config.toml
arch = "dit"
model = "text-conditioned image diffusion model"
dataset = "regions of photos with short descriptions (Visual Genome)"
train_examples = 101725
image_size = 48
horizontal_flip = true
conditioning = "text"
objective = "epsilon"
cond_dim = 192
tokenizer = "word"
vocab_size = 6471
text_encoder_width = 128
text_encoder_layers = 6
text_encoder_norm = "layernorm"
text_encoder_norm_position = "pre"
text_encoder_activation = "squared_relu"
text_encoder_mlp_ratio = 3
text_encoder_head_dim = 32
text_encoder_fused_qkv = true
text_encoder_bias = "all"
text_encoder_qk_norm = false
text_encoder_parallel_block = false
text_encoder_inner_norm = false
text_encoder_moe = "top_k"
text_encoder_num_experts = 8
text_encoder_moe_every = 2
text_encoder_expert_mlp_ratio = 0.5
text_encoder_experts_per_token = 2
text_encoder_shared_expert = false
text_encoder_positions = "rope"
cond_dropout = 0.1
norm = "rmsnorm"
activation = "quick_gelu"
mlp_ratio = 2
head_dim = 32
fused_qkv = true
qk_norm = true
inner_norm = false
moe = "soft"
num_experts = 32
moe_every = 2
expert_mlp_ratio = 1
slots_per_expert = 1
shared_expert = true
patch_size = [4, 4]
layers = 6
width = 128
positions = "learned"
residual_init = "scaled_by_depth"
optimizer = "muon"
muon_scale = "match_rms_adamw"
lr = 0.0042
momentum = 0.95
nesterov = true
orthogonalizer = "newton_schulz_5"
adamw_lr_other_params = 0.0014
grad_clip = 1.0
l1_shrink = 0.01
steps = 5400
batch_size = 64
epochs = 3.4
lr_schedule = "poly"
final_lr_fraction = 0
warmup_steps = 270
weight_decay = 0.0
adamw_weight_decay_other_params = 0
Rows from block 2 of the text encoder of a small text-conditioned image diffusion model, named by matrix and row number. Rows with one number belong to one neuron. Each number is 50 + 15 x the weight over its row's rms, rounded and kept within 0 to 99. All counts start at 0.
After each neuron's rows are labels from the 100 texts, of 14976, where the neuron reaches its highest value: "fires on" is the input token at the peak. Only what is clearly more common there than usual is listed. The data: regions of photos with short descriptions (Visual Genome). In brackets: how many of the 100, against the usual share in percent.
# fc1: MLP up (text_encoder.blocks.2.mlp.fc1.weight, 384x128), inputs 0-127
# fc2: MLP down (text_encoder.blocks.2.mlp.fc2.weight, 128x384, transposed), outputs 0-127

fc1.101:50 49 51 38 56 51 76 49 52 51 45 50 77 15 71 50 53 30 55 51 49 17 38 50 52 53 49 49 74 49 50 52 46 62 49 51 49 76 46 42 56 36 37 43 51 51 47 57 42 55 38 39 17 92 51 43 44 11 63 50 48 50 50 16 53 52 53 62 48 50 50 49 51 51 53 50 49 66 59 42 50 94 67 57 54 80 46 58 49 45 50 56 77 24 50 59 83 50 51 69 27 36 68 50 47 23 42 60 81 48 49 60 52 32 18 29 50 56 84 54 49 50 36 50 01 37 43 50
fc2.101:57 50 58 78 52 48 30 53 69 68 48 50 47 67 62 50 50 94 54 86 01 40 83 51 33 50 35 42 46 52 50 69 51 36 27 50 53 50 70 39 54 82 47 54 44 45 51 47 60 36 64 51 46 63 48 50 39 99 31 56 69 37 44 70 46 52 46 60 53 62 50 38 53 53 42 51 45 21 39 51 46 32 33 51 50 50 41 51 35 51 37 43 50 68 37 64 50 50 51 43 46 59 22 53 55 90 47 41 35 42 43 51 57 46 51 73 50 45 09 08 39 56 46 50 73 56 60 67
fires on: "dog" (33 vs 0.3); "man" (16 vs 1.1); "and" (10 vs 1)

fc1.184:68 45 28 48 59 46 66 48 71 17 50 50 50 48 51 52 51 35 59 38 55 50 77 80 55 54 77 57 70 47 62 25 46 59 55 50 56 78 75 65 34 40 21 04 51 47 36 51 50 48 50 55 31 58 51 44 53 33 40 54 49 53 28 49 69 48 50 67 40 58 47 59 26 48 53 54 50 55 50 42 50 67 72 53 44 75 57 65 70 63 49 13 48 34 45 42 52 38 71 89 70 77 43 43 32 64 44 54 49 35 66 51 58 14 51 56 28 48 38 24 50 34 20 47 59 14 49 47
fc2.184:36 56 49 40 48 50 45 71 50 61 22 50 46 50 26 39 50 67 37 38 50 28 48 32 50 55 35 59 63 50 58 64 83 51 37 50 35 45 13 50 57 71 66 64 38 50 49 50 50 70 78 40 86 77 54 51 39 52 48 28 70 60 41 50 53 50 25 49 45 48 55 05 83 18 50 40 93 50 50 46 58 56 51 60 58 49 50 48 48 50 01 52 50 55 59 59 47 50 46 43 57 50 65 62 46 49 69 54 46 50 49 70 44 58 53 42 78 46 51 63 09 58 25 77 49 52 69 69
fires on: "plaid" (10 vs 0); "hill" (8 vs 0); "child" (7 vs 0); "baby" (7 vs 0.1)

fc1.216:18 50 26 50 50 49 62 37 50 55 50 83 40 80 52 49 57 55 52 50 20 56 43 59 72 74 69 51 42 50 43 51 55 48 56 56 45 50 35 27 49 50 67 61 45 50 50 50 37 80 61 50 81 22 99 56 50 46 71 50 51 55 93 63 11 45 50 50 44 59 51 30 65 51 51 51 37 33 37 51 68 48 21 50 50 34 53 39 39 26 50 50 32 51 45 51 51 55 50 50 50 32 26 56 50 47 52 62 57 50 48 48 49 58 50 50 51 41 00 45 83 49 55 50 35 50 50 50
fc2.216:48 50 43 49 66 50 47 50 49 52 67 25 50 56 49 52 48 40 50 46 58 48 49 50 25 52 55 54 55 54 50 51 47 41 53 49 50 58 51 54 43 49 53 46 75 47 58 50 50 50 30 52 50 49 00 50 59 50 50 36 27 50 52 11 79 43 50 51 82 23 44 61 00 54 46 48 85 52 58 48 31 39 80 40 49 44 51 43 58 45 74 51 65 50 76 37 61 38 55 51 45 74 49 52 59 44 50 34 53 34 51 54 64 52 71 50 61 62 70 76 51 60 44 39 91 63 50 15
fires on: "pizza" (29 vs 0.1); "section" (25 vs 0); "child" (11 vs 0); "baby" (9 vs 0.1)

fc1.350:76 51 82 20 47 50 63 50 10 53 42 47 51 50 27 56 56 40 42 82 54 50 39 50 50 53 54 50 48 53 52 50 52 50 28 55 50 98 36 49 65 78 99 49 51 48 64 42 50 63 39 19 36 50 71 54 02 24 44 51 44 72 48 34 50 52 63 67 63 50 41 51 79 51 56 69 32 58 50 50 48 45 49 66 52 51 71 70 50 57 74 50 53 49 23 50 48 43 47 45 42 37 51 49 40 38 50 18 66 52 51 75 50 63 48 57 47 25 40 39 58 51 53 26 50 47 51 50
fc2.350:77 50 36 38 61 36 23 47 60 40 56 50 48 41 46 25 53 47 49 44 51 44 54 74 49 50 24 50 51 37 43 44 53 66 50 49 54 00 92 47 50 51 53 49 48 52 55 60 14 48 59 74 46 78 49 44 60 50 57 50 47 55 28 76 30 81 49 50 41 50 48 46 36 51 45 51 78 46 42 69 16 49 50 49 51 69 06 49 77 55 48 50 49 52 46 76 47 50 69 47 59 60 48 37 47 44 76 43 50 49 69 14 55 51 71 36 47 65 82 56 37 60 66 36 48 50 19 43
fires on: "plaid" (11 vs 0); "pizza" (11 vs 0.1); "into" (8 vs 0); "child" (8 vs 0)

fc1.204:50 55 50 41 50 67 52 50 50 61 50 50 50 50 96 50 45 50 50 50 51 59 32 59 50 74 51 48 50 50 50 50 22 50 45 50 51 50 50 56 50 37 37 56 50 50 52 49 32 73 50 50 49 41 50 51 73 50 41 49 50 45 50 61 52 50 50 50 47 69 99 52 54 52 46 39 47 42 68 50 50 50 60 67 50 51 99 62 22 50 50 49 43 50 50 50 50 50 50 70 50 00 50 50 50 50 31 50 38 50 56 61 50 37 47 46 50 50 31 50 79 50 49 50 52 87 44 99
fc2.204:14 46 50 50 50 50 50 50 51 47 49 49 52 50 23 49 42 49 50 46 52 50 64 53 50 52 50 50 48 50 50 31 50 50 63 50 50 54 50 48 50 51 99 50 37 50 50 50 50 66 46 64 50 49 71 50 50 50 83 51 50 50 50 35 50 50 49 13 58 62 50 50 50 50 50 49 50 50 49 49 19 50 50 09 50 50 46 50 46 50 50 50 94 99 50 50 49 50 63 45 48 50 49 50 50 49 57 50 50 00 50 54 55 50 50 50 50 92 50 53 50 50 39 50 50 34 50 00
fires on: "man" (21 vs 1.1); "to" (8 vs 0.3)

fc1.298:50 47 26 63 50 50 57 27 50 50 43 50 50 44 56 50 50 44 50 50 50 50 21 50 50 74 48 85 40 52 36 58 50 55 49 50 64 50 50 63 50 29 50 50 41 50 47 49 00 48 48 50 32 59 50 50 50 68 99 13 80 51 49 71 38 50 71 49 00 46 29 61 50 50 50 51 51 50 78 29 50 76 80 71 51 50 48 50 50 20 34 50 53 50 50 57 50 41 60 91 50 50 53 51 43 50 50 59 53 40 50 50 50 20 50 64 57 49 52 23 50 51 46 50 50 37 47 50
fc2.298:50 55 53 54 05 51 35 51 50 48 60 53 44 46 37 54 49 29 52 48 52 37 50 99 79 53 55 25 49 52 45 29 51 42 79 49 50 38 56 36 49 48 48 75 50 52 46 50 66 57 43 50 59 49 48 49 57 50 22 53 10 57 52 48 95 50 21 59 99 49 61 50 13 56 50 48 49 50 41 46 51 52 68 51 51 49 50 46 53 52 50 50 29 39 45 57 50 49 45 44 54 48 47 26 65 45 61 00 50 56 55 49 47 83 54 44 50 49 50 70 53 56 58 51 50 51 47 50
fires on: "pizza" (88 vs 0.1)

fc1.53:45 50 50 50 50 50 37 34 50 50 50 30 50 50 50 50 68 46 50 00 38 20 50 53 99 57 50 23 50 50 52 50 50 50 50 72 14 50 50 50 43 50 50 50 12 50 50 50 53 50 48 58 36 50 50 50 50 70 50 50 35 00 50 50 49 99 50 50 83 50 26 50 50 65 50 54 50 50 50 50 50 51 50 50 50 16 50 79 57 48 50 50 50 50 50 49 50 50 40 50 13 50 80 50 50 51 50 50 77 27 50 50 62 50 50 11 56 60 75 50 50 50 50 50 50 39 65 50
fc2.53:50 50 50 50 50 47 50 50 50 85 50 50 50 50 50 50 50 50 50 78 50 50 50 50 50 50 50 63 61 50 50 50 50 50 50 50 52 50 50 50 50 50 50 50 50 50 00 48 50 50 50 50 50 50 50 50 50 40 50 50 50 50 50 50 60 00 50 50 50 50 50 50 50 49 50 50 50 50 50 50 50 50 50 50 50 50 50 50 50 50 50 50 50 50 32 50 50 50 50 50 50 60 50 50 50 50 50 50 50 50 50 16 50 50 50 84 50 50 50 50 50 50 50 41 50 50 50 50
fires on: "dog" (45 vs 0.3); "man" (34 vs 1.1); "and" (8 vs 1)

fc1.52:38 80 59 35 63 51 57 54 38 48 41 50 50 47 80 42 51 45 52 53 49 41 60 41 61 50 73 43 42 72 71 63 50 50 19 73 36 79 62 51 62 42 43 58 73 15 50 42 34 58 58 50 11 32 27 35 48 62 83 54 35 50 48 52 39 50 52 53 71 25 16 45 59 36 67 62 50 43 54 68 40 57 50 47 50 17 50 45 50 60 55 32 31 33 56 48 74 51 53 46 51 47 50 82 41 89 38 50 70 34 44 56 59 50 41 17 49 57 50 51 68 04 50 50 51 73 49 67
fc2.52:50 32 54 49 49 50 50 49 49 54 50 50 80 54 23 84 53 50 50 51 48 55 67 50 41 61 14 42 66 24 38 50 51 55 69 21 60 39 51 50 30 60 26 50 44 99 52 55 49 50 50 50 68 61 56 96 50 44 34 47 57 65 52 59 56 53 37 52 35 77 64 44 49 50 50 50 48 44 49 50 53 50 49 32 50 67 50 63 50 50 45 56 50 50 40 53 10 50 47 47 47 61 50 36 75 13 60 52 02 50 50 44 50 26 51 53 51 30 51 51 52 99 47 35 50 51 61 45
fires on: "dog" (41 vs 0.3); "man" (34 vs 1.1); "and" (9 vs 1)

fc1.65:50 50 18 50 50 65 56 50 50 51 50 50 35 50 50 50 50 50 53 11 50 50 51 50 50 50 30 16 50 33 50 50 50 77 50 44 50 50 50 50 50 50 50 44 50 50 99 50 50 50 53 55 50 50 67 15 62 50 50 56 50 50 42 50 50 48 50 50 50 91 50 60 50 49 50 50 50 46 50 50 51 53 50 50 50 50 98 50 52 50 28 50 96 50 50 44 50 75 50 21 50 50 31 33 43 63 00 50 50 50 50 14 64 50 94 50 50 60 50 50 26 50 35 50 50 50 76 49
fc2.65:50 50 50 50 50 50 27 50 50 65 50 58 50 50 50 50 50 50 50 50 50 33 44 82 64 50 86 54 50 50 82 50 50 00 84 50 50 50 50 50 50 50 50 50 50 50 19 50 50 65 15 50 50 50 46 71 42 50 50 50 50 50 50 54 50 50 50 50 50 50 50 50 46 75 50 50 50 50 49 66 38 32 50 67 71 45 00 50 10 50 64 50 17 50 50 50 50 50 50 61 50 37 50 61 50 30 99 50 50 50 50 50 50 50 18 50 50 50 50 50 50 50 66 50 50 50 40 50
fires on: "dog" (40 vs 0.3); "man" (29 vs 1.1); "and" (10 vs 1)

fc1.103:50 47 37 42 50 53 47 50 50 47 48 34 69 50 50 26 22 46 49 50 43 38 54 60 63 50 50 67 55 67 72 50 36 49 65 51 34 50 43 52 47 20 49 00 37 42 50 68 48 37 48 46 20 63 39 68 40 65 49 15 44 49 47 50 52 72 50 50 55 50 27 74 27 56 43 89 43 62 58 18 55 52 66 66 83 69 50 51 50 67 50 50 49 21 74 60 42 54 72 51 71 81 58 56 27 50 54 75 50 50 52 51 50 52 40 50 23 40 50 50 71 50 46 42 38 52 98 72
fc2.103:50 50 49 99 78 67 54 17 50 99 50 50 50 50 50 45 56 50 32 65 53 50 50 36 48 50 50 50 54 50 57 29 50 50 45 56 46 52 42 50 48 68 56 87 50 50 41 51 63 48 38 50 63 50 52 51 52 50 50 70 50 50 50 50 50 50 47 46 50 50 76 44 50 38 47 48 50 52 95 73 50 51 50 52 34 50 44 50 47 50 49 50 51 57 33 50 51 13 30 52 68 50 45 35 52 28 50 50 63 68 49 48 50 50 50 46 71 50 50 41 26 22 50 62 68 50 00 50
fires on: "plaid" (8 vs 0); "hill" (7 vs 0)

fc1.198:50 39 50 71 50 50 50 50 06 00 50 52 48 56 35 50 64 55 44 50 32 53 46 50 95 45 60 50 56 50 23 53 49 50 71 68 53 50 69 50 50 56 28 50 50 51 61 50 51 73 53 69 04 46 50 59 37 51 99 50 50 47 40 50 49 50 50 50 37 50 68 54 50 50 50 51 62 22 94 49 35 50 48 50 49 21 33 71 60 44 10 49 50 63 50 51 34 50 37 51 57 54 63 50 50 23 34 28 41 50 50 50 50 50 52 50 50 45 21 52 50 35 47 53 50 45 65 78
fc2.198:50 50 48 41 50 55 50 41 87 56 50 63 61 52 49 47 50 50 15 50 50 59 51 57 50 82 50 50 55 50 50 46 50 50 50 42 40 50 43 51 50 43 58 53 33 46 07 50 49 16 49 41 96 51 66 00 99 48 50 50 50 75 50 49 50 50 52 42 50 52 20 33 50 50 29 91 19 55 51 47 51 45 63 50 50 50 52 50 50 50 55 65 00 50 06 50 50 50 50 50 67 58 50 50 72 49 50 52 66 41 49 50 38 49 53 51 52 50 50 50 50 49 50 50 39 50 44 50
fires on: "pizza" (27 vs 0.1); "section" (22 vs 0); "child" (7 vs 0)

fc1.10:53 50 50 62 44 50 50 50 43 37 69 54 00 49 41 59 50 49 47 52 45 44 39 58 41 47 65 34 54 56 22 76 50 57 48 36 54 48 44 46 50 70 35 98 50 42 58 61 50 01 49 57 44 23 56 50 39 39 46 77 68 24 43 48 29 75 56 50 47 51 54 83 42 59 50 56 78 18 50 50 46 55 50 52 56 48 48 23 51 77 50 38 99 50 51 59 45 47 54 72 50 54 61 48 66 37 50 25 39 53 36 50 30 50 60 47 50 40 50 48 30 65 50 50 14 57 50 50
fc2.10:38 35 47 20 39 00 59 44 37 38 32 51 50 50 48 61 55 50 63 50 58 50 51 47 47 49 03 50 57 51 50 00 43 51 43 50 58 50 50 45 49 50 52 44 52 49 63 22 90 72 54 34 89 49 66 50 49 50 71 25 50 52 44 58 50 45 50 63 51 65 50 49 51 73 29 66 31 80 38 50 52 55 60 50 70 57 50 53 63 38 47 49 75 72 41 43 36 54 50 50 24 54 50 53 48 50 56 62 50 51 39 58 54 17 50 51 50 87 50 44 65 50 82 27 51 38 43 50
fires on: "sign" (40 vs 0.3); "food" (8 vs 0.1)

fc1.2:42 96 52 50 50 49 49 51 26 56 50 50 56 63 52 50 65 50 50 50 50 50 66 50 50 50 50 50 26 62 50 50 50 54 44 43 50 50 50 37 50 59 49 50 58 50 50 74 50 95 91 50 50 00 41 27 58 49 50 50 49 50 47 99 46 50 51 50 57 50 36 49 51 42 53 84 50 50 59 50 00 52 48 50 45 45 50 50 70 50 50 50 50 42 15 44 86 50 39 50 50 28 47 18 50 38 43 40 50 50 46 45 61 86 41 25 51 51 50 47 64 56 63 50 68 50 49 56
fc2.2:78 25 44 50 48 45 50 50 50 53 51 51 50 00 50 27 50 49 50 50 45 73 51 62 50 50 50 50 66 50 50 50 50 50 49 50 51 52 70 39 50 39 49 50 50 50 50 50 50 00 48 50 52 99 61 56 50 50 50 50 50 79 49 15 50 50 52 50 50 50 55 52 50 81 51 51 48 48 51 50 99 50 50 30 83 50 50 50 20 50 48 67 51 42 55 50 35 50 56 50 62 50 60 80 50 50 57 50 49 50 52 50 50 20 49 48 50 50 46 50 50 50 50 61 35 51 51 50
fires on: "dog" (38 vs 0.3); "man" (30 vs 1.1); "and" (9 vs 1)

fc1.74:71 99 50 50 50 70 50 50 69 00 50 47 68 50 50 56 67 50 50 32 50 50 50 71 49 65 50 74 62 81 62 50 50 39 49 50 50 50 50 53 50 59 50 45 50 48 50 71 50 28 50 50 08 53 50 48 50 43 46 50 50 50 50 50 50 70 55 63 61 50 50 94 83 50 63 50 50 44 48 50 50 50 62 47 50 42 50 36 51 50 50 40 50 77 51 49 50 22 64 68 50 84 50 48 50 87 50 47 72 73 54 84 50 50 80 29 50 50 67 47 50 50 50 50 87 50 50 59
fc2.74:31 33 49 50 34 50 50 50 38 79 50 49 48 50 50 73 50 50 49 70 50 45 51 52 50 41 55 50 50 50 67 27 51 69 48 50 97 50 50 50 50 51 50 91 48 35 53 11 61 50 50 50 52 45 50 50 15 79 50 59 60 52 67 49 50 57 50 52 50 86 50 50 34 50 14 50 75 50 50 50 57 50 24 50 66 50 88 60 28 52 35 50 51 50 69 71 45 53 50 50 50 50 05 50 58 44 50 50 50 50 34 57 54 44 34 56 62 50 12 08 42 45 82 50 38 82 70 50
fires on: "pizza" (44 vs 0.1); "double" (12 vs 0); "plaid" (9 vs 0); "made" (9 vs 0.1)

fc1.227:50 50 53 50 04 50 09 50 50 45 50 36 50 43 50 00 50 61 50 17 50 36 50 50 49 05 50 40 50 31 54 46 50 86 50 66 50 50 50 17 50 62 46 82 68 17 76 71 50 18 50 49 38 50 50 60 58 64 50 25 25 50 50 50 48 50 42 59 92 31 67 42 50 42 49 50 35 50 69 57 50 60 50 50 50 49 53 70 70 50 51 50 50 82 63 39 50 29 72 50 50 50 67 39 56 17 50 48 51 50 50 72 50 47 50 50 50 50 42 50 47 46 27 50 50 50 51 50
fc2.227:50 52 52 49 50 49 76 52 54 68 49 42 51 52 18 49 49 47 43 73 58 49 50 45 48 56 49 51 19 54 48 28 50 50 82 49 12 47 51 51 51 34 49 09 49 49 50 08 87 34 51 68 86 50 49 48 48 50 46 81 53 50 62 50 53 51 50 49 50 99 50 37 53 58 56 74 51 49 50 50 42 52 36 52 48 59 39 56 60 56 38 50 52 99 25 51 44 40 56 66 49 50 11 74 15 58 50 58 53 46 50 49 39 57 50 48 49 69 54 59 48 58 50 50 50 41 37 53
fires on: "man" (33 vs 1.1); "dog" (19 vs 0.3); "sitting" (8 vs 0.2)

fc1.60:69 50 58 58 56 50 54 49 50 26 49 49 42 45 34 54 51 43 20 20 74 50 51 50 47 80 52 75 64 52 62 42 48 20 79 74 55 50 44 18 55 36 34 29 45 27 55 20 47 58 35 30 61 49 25 37 37 37 42 57 51 51 49 44 37 65 46 63 44 55 54 46 67 30 66 59 50 57 59 75 74 50 55 59 43 70 42 62 57 53 61 49 64 57 35 28 50 30 86 40 49 61 89 16 50 50 65 14 38 49 71 77 49 43 52 57 87 50 51 65 58 45 56 45 24 48 54 49
fc2.60:47 61 49 25 49 54 50 49 53 52 41 59 48 50 51 49 51 41 54 77 40 47 50 55 51 27 34 20 35 50 48 58 51 50 05 20 58 22 42 76 52 53 99 91 66 52 48 99 34 53 66 50 50 51 77 54 52 27 59 42 50 50 67 47 63 41 50 52 50 47 72 50 48 81 50 50 50 41 43 30 47 56 42 50 68 50 47 52 51 50 16 48 50 25 58 56 58 56 50 59 60 51 23 76 51 40 48 72 61 53 25 31 50 25 52 47 17 50 53 50 34 58 56 54 73 48 39 49
fires on: "pizza" (23 vs 0.1); "plaid" (15 vs 0); "into" (10 vs 0)

fc1.70:52 65 50 34 46 49 45 30 43 68 38 49 59 47 35 23 49 49 59 70 54 54 46 50 63 65 78 25 79 27 46 57 71 57 55 51 43 50 30 53 44 52 52 41 38 48 34 52 03 47 48 35 52 53 44 65 52 39 35 36 45 19 42 46 46 49 37 52 48 46 56 57 45 50 55 65 52 45 36 23 48 33 55 35 17 64 37 81 50 51 74 23 36 62 50 54 52 60 69 41 55 71 54 48 24 49 50 52 09 56 46 50 68 58 34 92 49 30 72 17 52 47 74 49 76 35 50 84
fc2.70:47 40 65 57 54 64 58 91 48 40 60 58 39 40 52 77 42 25 52 50 54 57 58 48 34 51 47 73 39 29 66 61 58 64 28 36 42 10 73 53 30 40 86 55 59 46 66 50 51 42 62 23 76 68 51 09 13 52 45 45 51 48 59 68 49 58 67 47 50 50 37 38 80 27 42 62 51 55 48 58 76 73 29 60 43 42 53 38 46 41 10 71 45 51 53 49 40 46 47 52 52 49 48 52 70 19 51 63 73 49 59 36 43 28 43 22 47 68 43 29 55 54 57 37 31 52 56 52
fires on: "plaid" (10 vs 0); "hill" (8 vs 0); "on" (7 vs 3.1)

fc1.234:50 41 50 34 54 50 50 52 50 54 49 38 41 50 50 47 50 50 65 55 50 07 17 43 50 56 31 54 34 95 50 15 50 64 50 50 12 48 50 61 63 33 50 62 50 50 50 14 50 49 50 42 24 60 50 57 63 17 22 50 50 50 50 50 59 50 50 99 50 50 50 17 50 51 38 58 50 57 64 95 50 50 50 50 50 50 50 50 50 50 61 57 73 40 81 40 50 50 50 50 13 50 50 55 50 90 53 52 52 39 50 44 49 50 50 72 65 58 58 14 48 76 50 57 30 50 50 50
fc2.234:50 55 50 52 50 50 50 50 99 50 50 50 77 50 47 50 45 50 50 50 50 80 50 59 49 50 50 48 50 36 44 50 24 50 50 47 50 50 50 38 90 50 50 50 50 50 76 81 61 50 50 64 70 47 73 50 50 60 50 50 50 73 50 50 50 70 50 25 52 50 66 50 50 43 50 50 50 50 50 53 64 61 50 26 50 38 50 50 00 50 50 50 50 50 50 50 50 50 50 50 50 50 38 50 50 00 50 58 00 50 56 70 41 50 72 15 49 38 50 50 50 38 50 50 50 62 50 48
fires on: "sign" (33 vs 0.3)

fc1.344:50 51 50 52 45 50 66 93 62 23 26 50 44 42 40 59 85 42 28 57 44 58 50 68 54 41 43 46 53 35 49 48 49 45 65 54 83 69 52 39 51 74 50 58 67 58 50 31 32 65 49 59 38 49 48 40 52 35 41 66 48 51 24 28 54 56 53 65 22 78 49 67 52 37 63 66 45 36 61 43 54 67 68 43 50 45 49 52 51 66 41 21 49 30 21 48 40 41 47 63 26 54 71 66 24 33 50 49 49 50 03 68 74 35 92 73 70 55 50 46 61 20 38 49 48 46 42 31
fc2.344:63 67 57 49 53 54 39 18 36 50 48 49 59 50 52 37 24 67 47 36 49 42 60 56 50 55 53 60 91 56 58 56 58 69 55 47 45 45 33 59 74 48 72 71 45 35 45 62 44 57 52 40 46 51 51 28 50 41 61 49 39 56 86 52 49 54 50 51 35 50 57 16 59 46 50 29 71 46 60 62 37 42 39 44 69 44 61 58 69 26 50 41 66 47 55 93 51 51 46 39 77 36 41 39 45 85 38 51 48 34 54 28 01 27 09 32 52 53 46 73 19 61 48 36 49 67 79 60
fires on: "plaid" (10 vs 0)

fc1.161:43 50 45 58 52 55 40 10 26 20 54 56 42 60 35 54 04 22 65 70 57 50 66 65 59 53 79 79 50 42 39 41 48 35 38 29 51 16 46 56 46 75 32 42 50 46 47 50 37 52 53 20 53 41 60 70 60 59 61 48 48 38 85 43 53 55 42 31 60 48 57 34 54 57 33 52 67 49 35 24 70 50 52 74 40 35 48 50 47 50 58 25 47 74 52 36 34 64 88 30 64 69 36 63 42 62 52 41 23 52 50 18 35 51 60 67 50 48 22 56 49 42 48 50 51 71 52 52
fc2.161:57 40 58 50 49 50 58 99 74 65 40 59 43 53 51 62 92 68 58 51 56 43 12 50 52 50 48 43 44 74 46 54 50 49 54 51 41 51 60 43 38 15 48 72 59 50 50 50 65 50 40 87 57 78 42 10 30 37 57 46 49 47 20 49 63 50 52 50 20 33 22 67 29 34 62 45 35 52 57 96 48 37 44 18 51 51 53 46 54 40 27 44 47 50 56 73 58 51 29 53 38 44 55 60 61 28 54 51 71 46 54 45 59 52 46 30 57 46 59 25 49 63 44 31 39 60 39 49
fires on: "pizza" (21 vs 0.1); "baby" (14 vs 0.1); "bright" (12 vs 0); "section" (11 vs 0)

fc1.167:76 56 85 49 60 47 53 38 37 39 51 47 44 24 43 15 82 27 30 46 58 49 34 34 57 59 13 24 46 53 77 50 49 65 55 59 54 51 49 52 76 49 50 35 50 35 52 48 58 70 05 40 39 51 49 50 00 49 76 44 82 60 74 46 42 50 41 48 61 40 27 25 50 49 48 58 46 54 62 68 51 51 59 50 15 41 50 43 70 38 50 20 68 68 61 50 60 39 51 55 31 70 51 32 48 62 51 49 68 47 70 73 48 62 36 50 65 49 57 60 62 42 50 50 41 39 50 45
fc2.167:47 50 48 34 48 51 42 53 54 48 44 48 55 37 48 75 02 34 59 52 50 53 59 53 50 49 80 62 60 54 31 48 49 27 46 53 33 32 48 51 41 65 53 77 50 28 49 52 25 50 69 65 57 43 49 48 99 33 38 37 43 56 14 69 70 45 48 76 48 61 85 66 58 47 45 45 48 51 47 25 54 69 53 51 65 52 51 37 40 87 63 51 32 25 40 51 37 56 35 50 49 32 52 57 68 25 26 51 53 62 33 41 49 15 56 50 51 50 75 50 29 77 78 55 52 61 53 70
fires on: "pizza" (45 vs 0.1); "baby" (9 vs 0.1); "sitting" (7 vs 0.2)

fc1.287:14 49 50 47 84 50 27 16 46 52 50 75 58 57 86 50 51 49 50 50 48 50 59 50 53 50 23 53 77 50 77 58 21 50 50 50 28 32 67 43 50 30 46 50 24 51 50 50 27 46 53 61 50 66 50 58 50 23 48 50 28 49 54 50 55 50 59 50 50 50 68 50 00 22 49 49 42 49 16 50 54 46 71 78 41 50 50 47 50 50 50 28 50 50 51 19 60 50 40 32 52 26 05 50 50 55 47 75 67 64 53 56 46 50 49 48 48 62 74 50 33 49 59 51 47 49 85 60
fc2.287:99 50 49 24 55 65 50 75 51 50 36 50 50 59 00 35 48 50 50 50 34 33 50 50 49 66 62 47 56 44 21 51 96 50 50 55 50 50 24 73 49 47 57 49 62 47 50 50 50 50 57 50 50 49 51 42 35 74 48 44 67 50 50 50 50 50 51 54 32 50 51 51 80 55 50 48 51 50 52 42 50 52 31 27 61 48 69 52 58 51 48 63 50 50 51 50 51 50 65 50 50 50 99 50 53 49 53 28 49 50 47 33 60 46 50 48 48 47 26 50 23 49 35 50 51 51 22 50
fires on: "tennis" (16 vs 0.1); "trees" (15 vs 0.2); "man" (11 vs 1.1)

fc1.46:50 50 50 50 50 57 50 50 45 48 50 50 07 29 50 50 50 50 72 73 50 24 50 23 62 50 50 43 52 50 50 68 50 50 44 72 50 50 50 77 50 50 50 50 50 50 50 57 50 52 00 50 48 50 50 50 49 25 50 50 48 50 50 50 50 50 45 54 50 50 50 54 50 14 50 50 60 50 50 42 26 50 27 50 50 50 67 50 51 84 47 50 98 74 45 53 50 50 50 45 50 50 25 50 50 50 50 50 85 48 50 62 50 50 50 00 50 54 50 82 50 36 48 50 48 40 56 00
fc2.46:31 50 59 50 57 55 51 15 51 50 48 57 74 55 29 50 44 58 14 47 49 49 50 48 50 50 49 43 50 50 50 00 29 52 54 00 50 50 50 50 50 50 53 55 50 37 51 47 68 63 87 50 62 50 50 50 49 49 50 51 49 50 50 50 49 47 50 72 50 51 50 49 50 88 50 82 50 50 51 46 50 55 50 52 50 51 50 50 13 51 17 42 50 49 48 50 49 49 51 54 53 50 50 51 50 54 50 50 28 40 50 50 50 53 50 50 50 82 55 50 49 50 46 88 50 46 49 53
fires on: "dog" (35 vs 0.3); "man" (25 vs 1.1); "and" (7 vs 1)

fc1.137:51 76 27 55 41 62 50 78 58 50 30 30 53 26 55 72 39 57 80 39 34 48 43 93 52 52 18 21 41 48 55 56 39 53 51 65 48 83 41 31 71 58 54 66 56 45 44 54 55 57 66 53 39 39 37 38 58 44 49 44 51 33 28 46 55 43 43 52 32 32 57 29 65 53 64 53 59 45 66 53 16 41 57 39 49 34 61 49 75 63 48 51 39 59 21 50 68 38 49 43 57 36 44 51 41 76 41 39 80 45 40 50 97 54 24 60 69 73 76 52 78 48 47 48 59 71 43 62
fc2.137:53 43 59 39 18 51 21 27 41 56 87 23 50 54 20 50 51 53 43 36 37 70 34 51 55 60 70 50 50 50 72 48 63 50 41 62 75 65 53 61 54 46 50 53 43 53 51 65 42 59 28 64 37 57 45 69 32 67 54 60 49 84 54 24 41 50 40 54 33 34 44 77 28 50 53 51 47 28 39 40 68 55 37 74 38 47 29 55 63 68 52 21 24 34 43 51 46 65 27 48 60 51 54 45 24 71 40 43 67 66 84 56 55 64 26 42 22 25 49 50 74 68 78 59 53 66 58 60
fires on: "dog" (42 vs 0.3); "man" (32 vs 1.1); "and" (9 vs 1)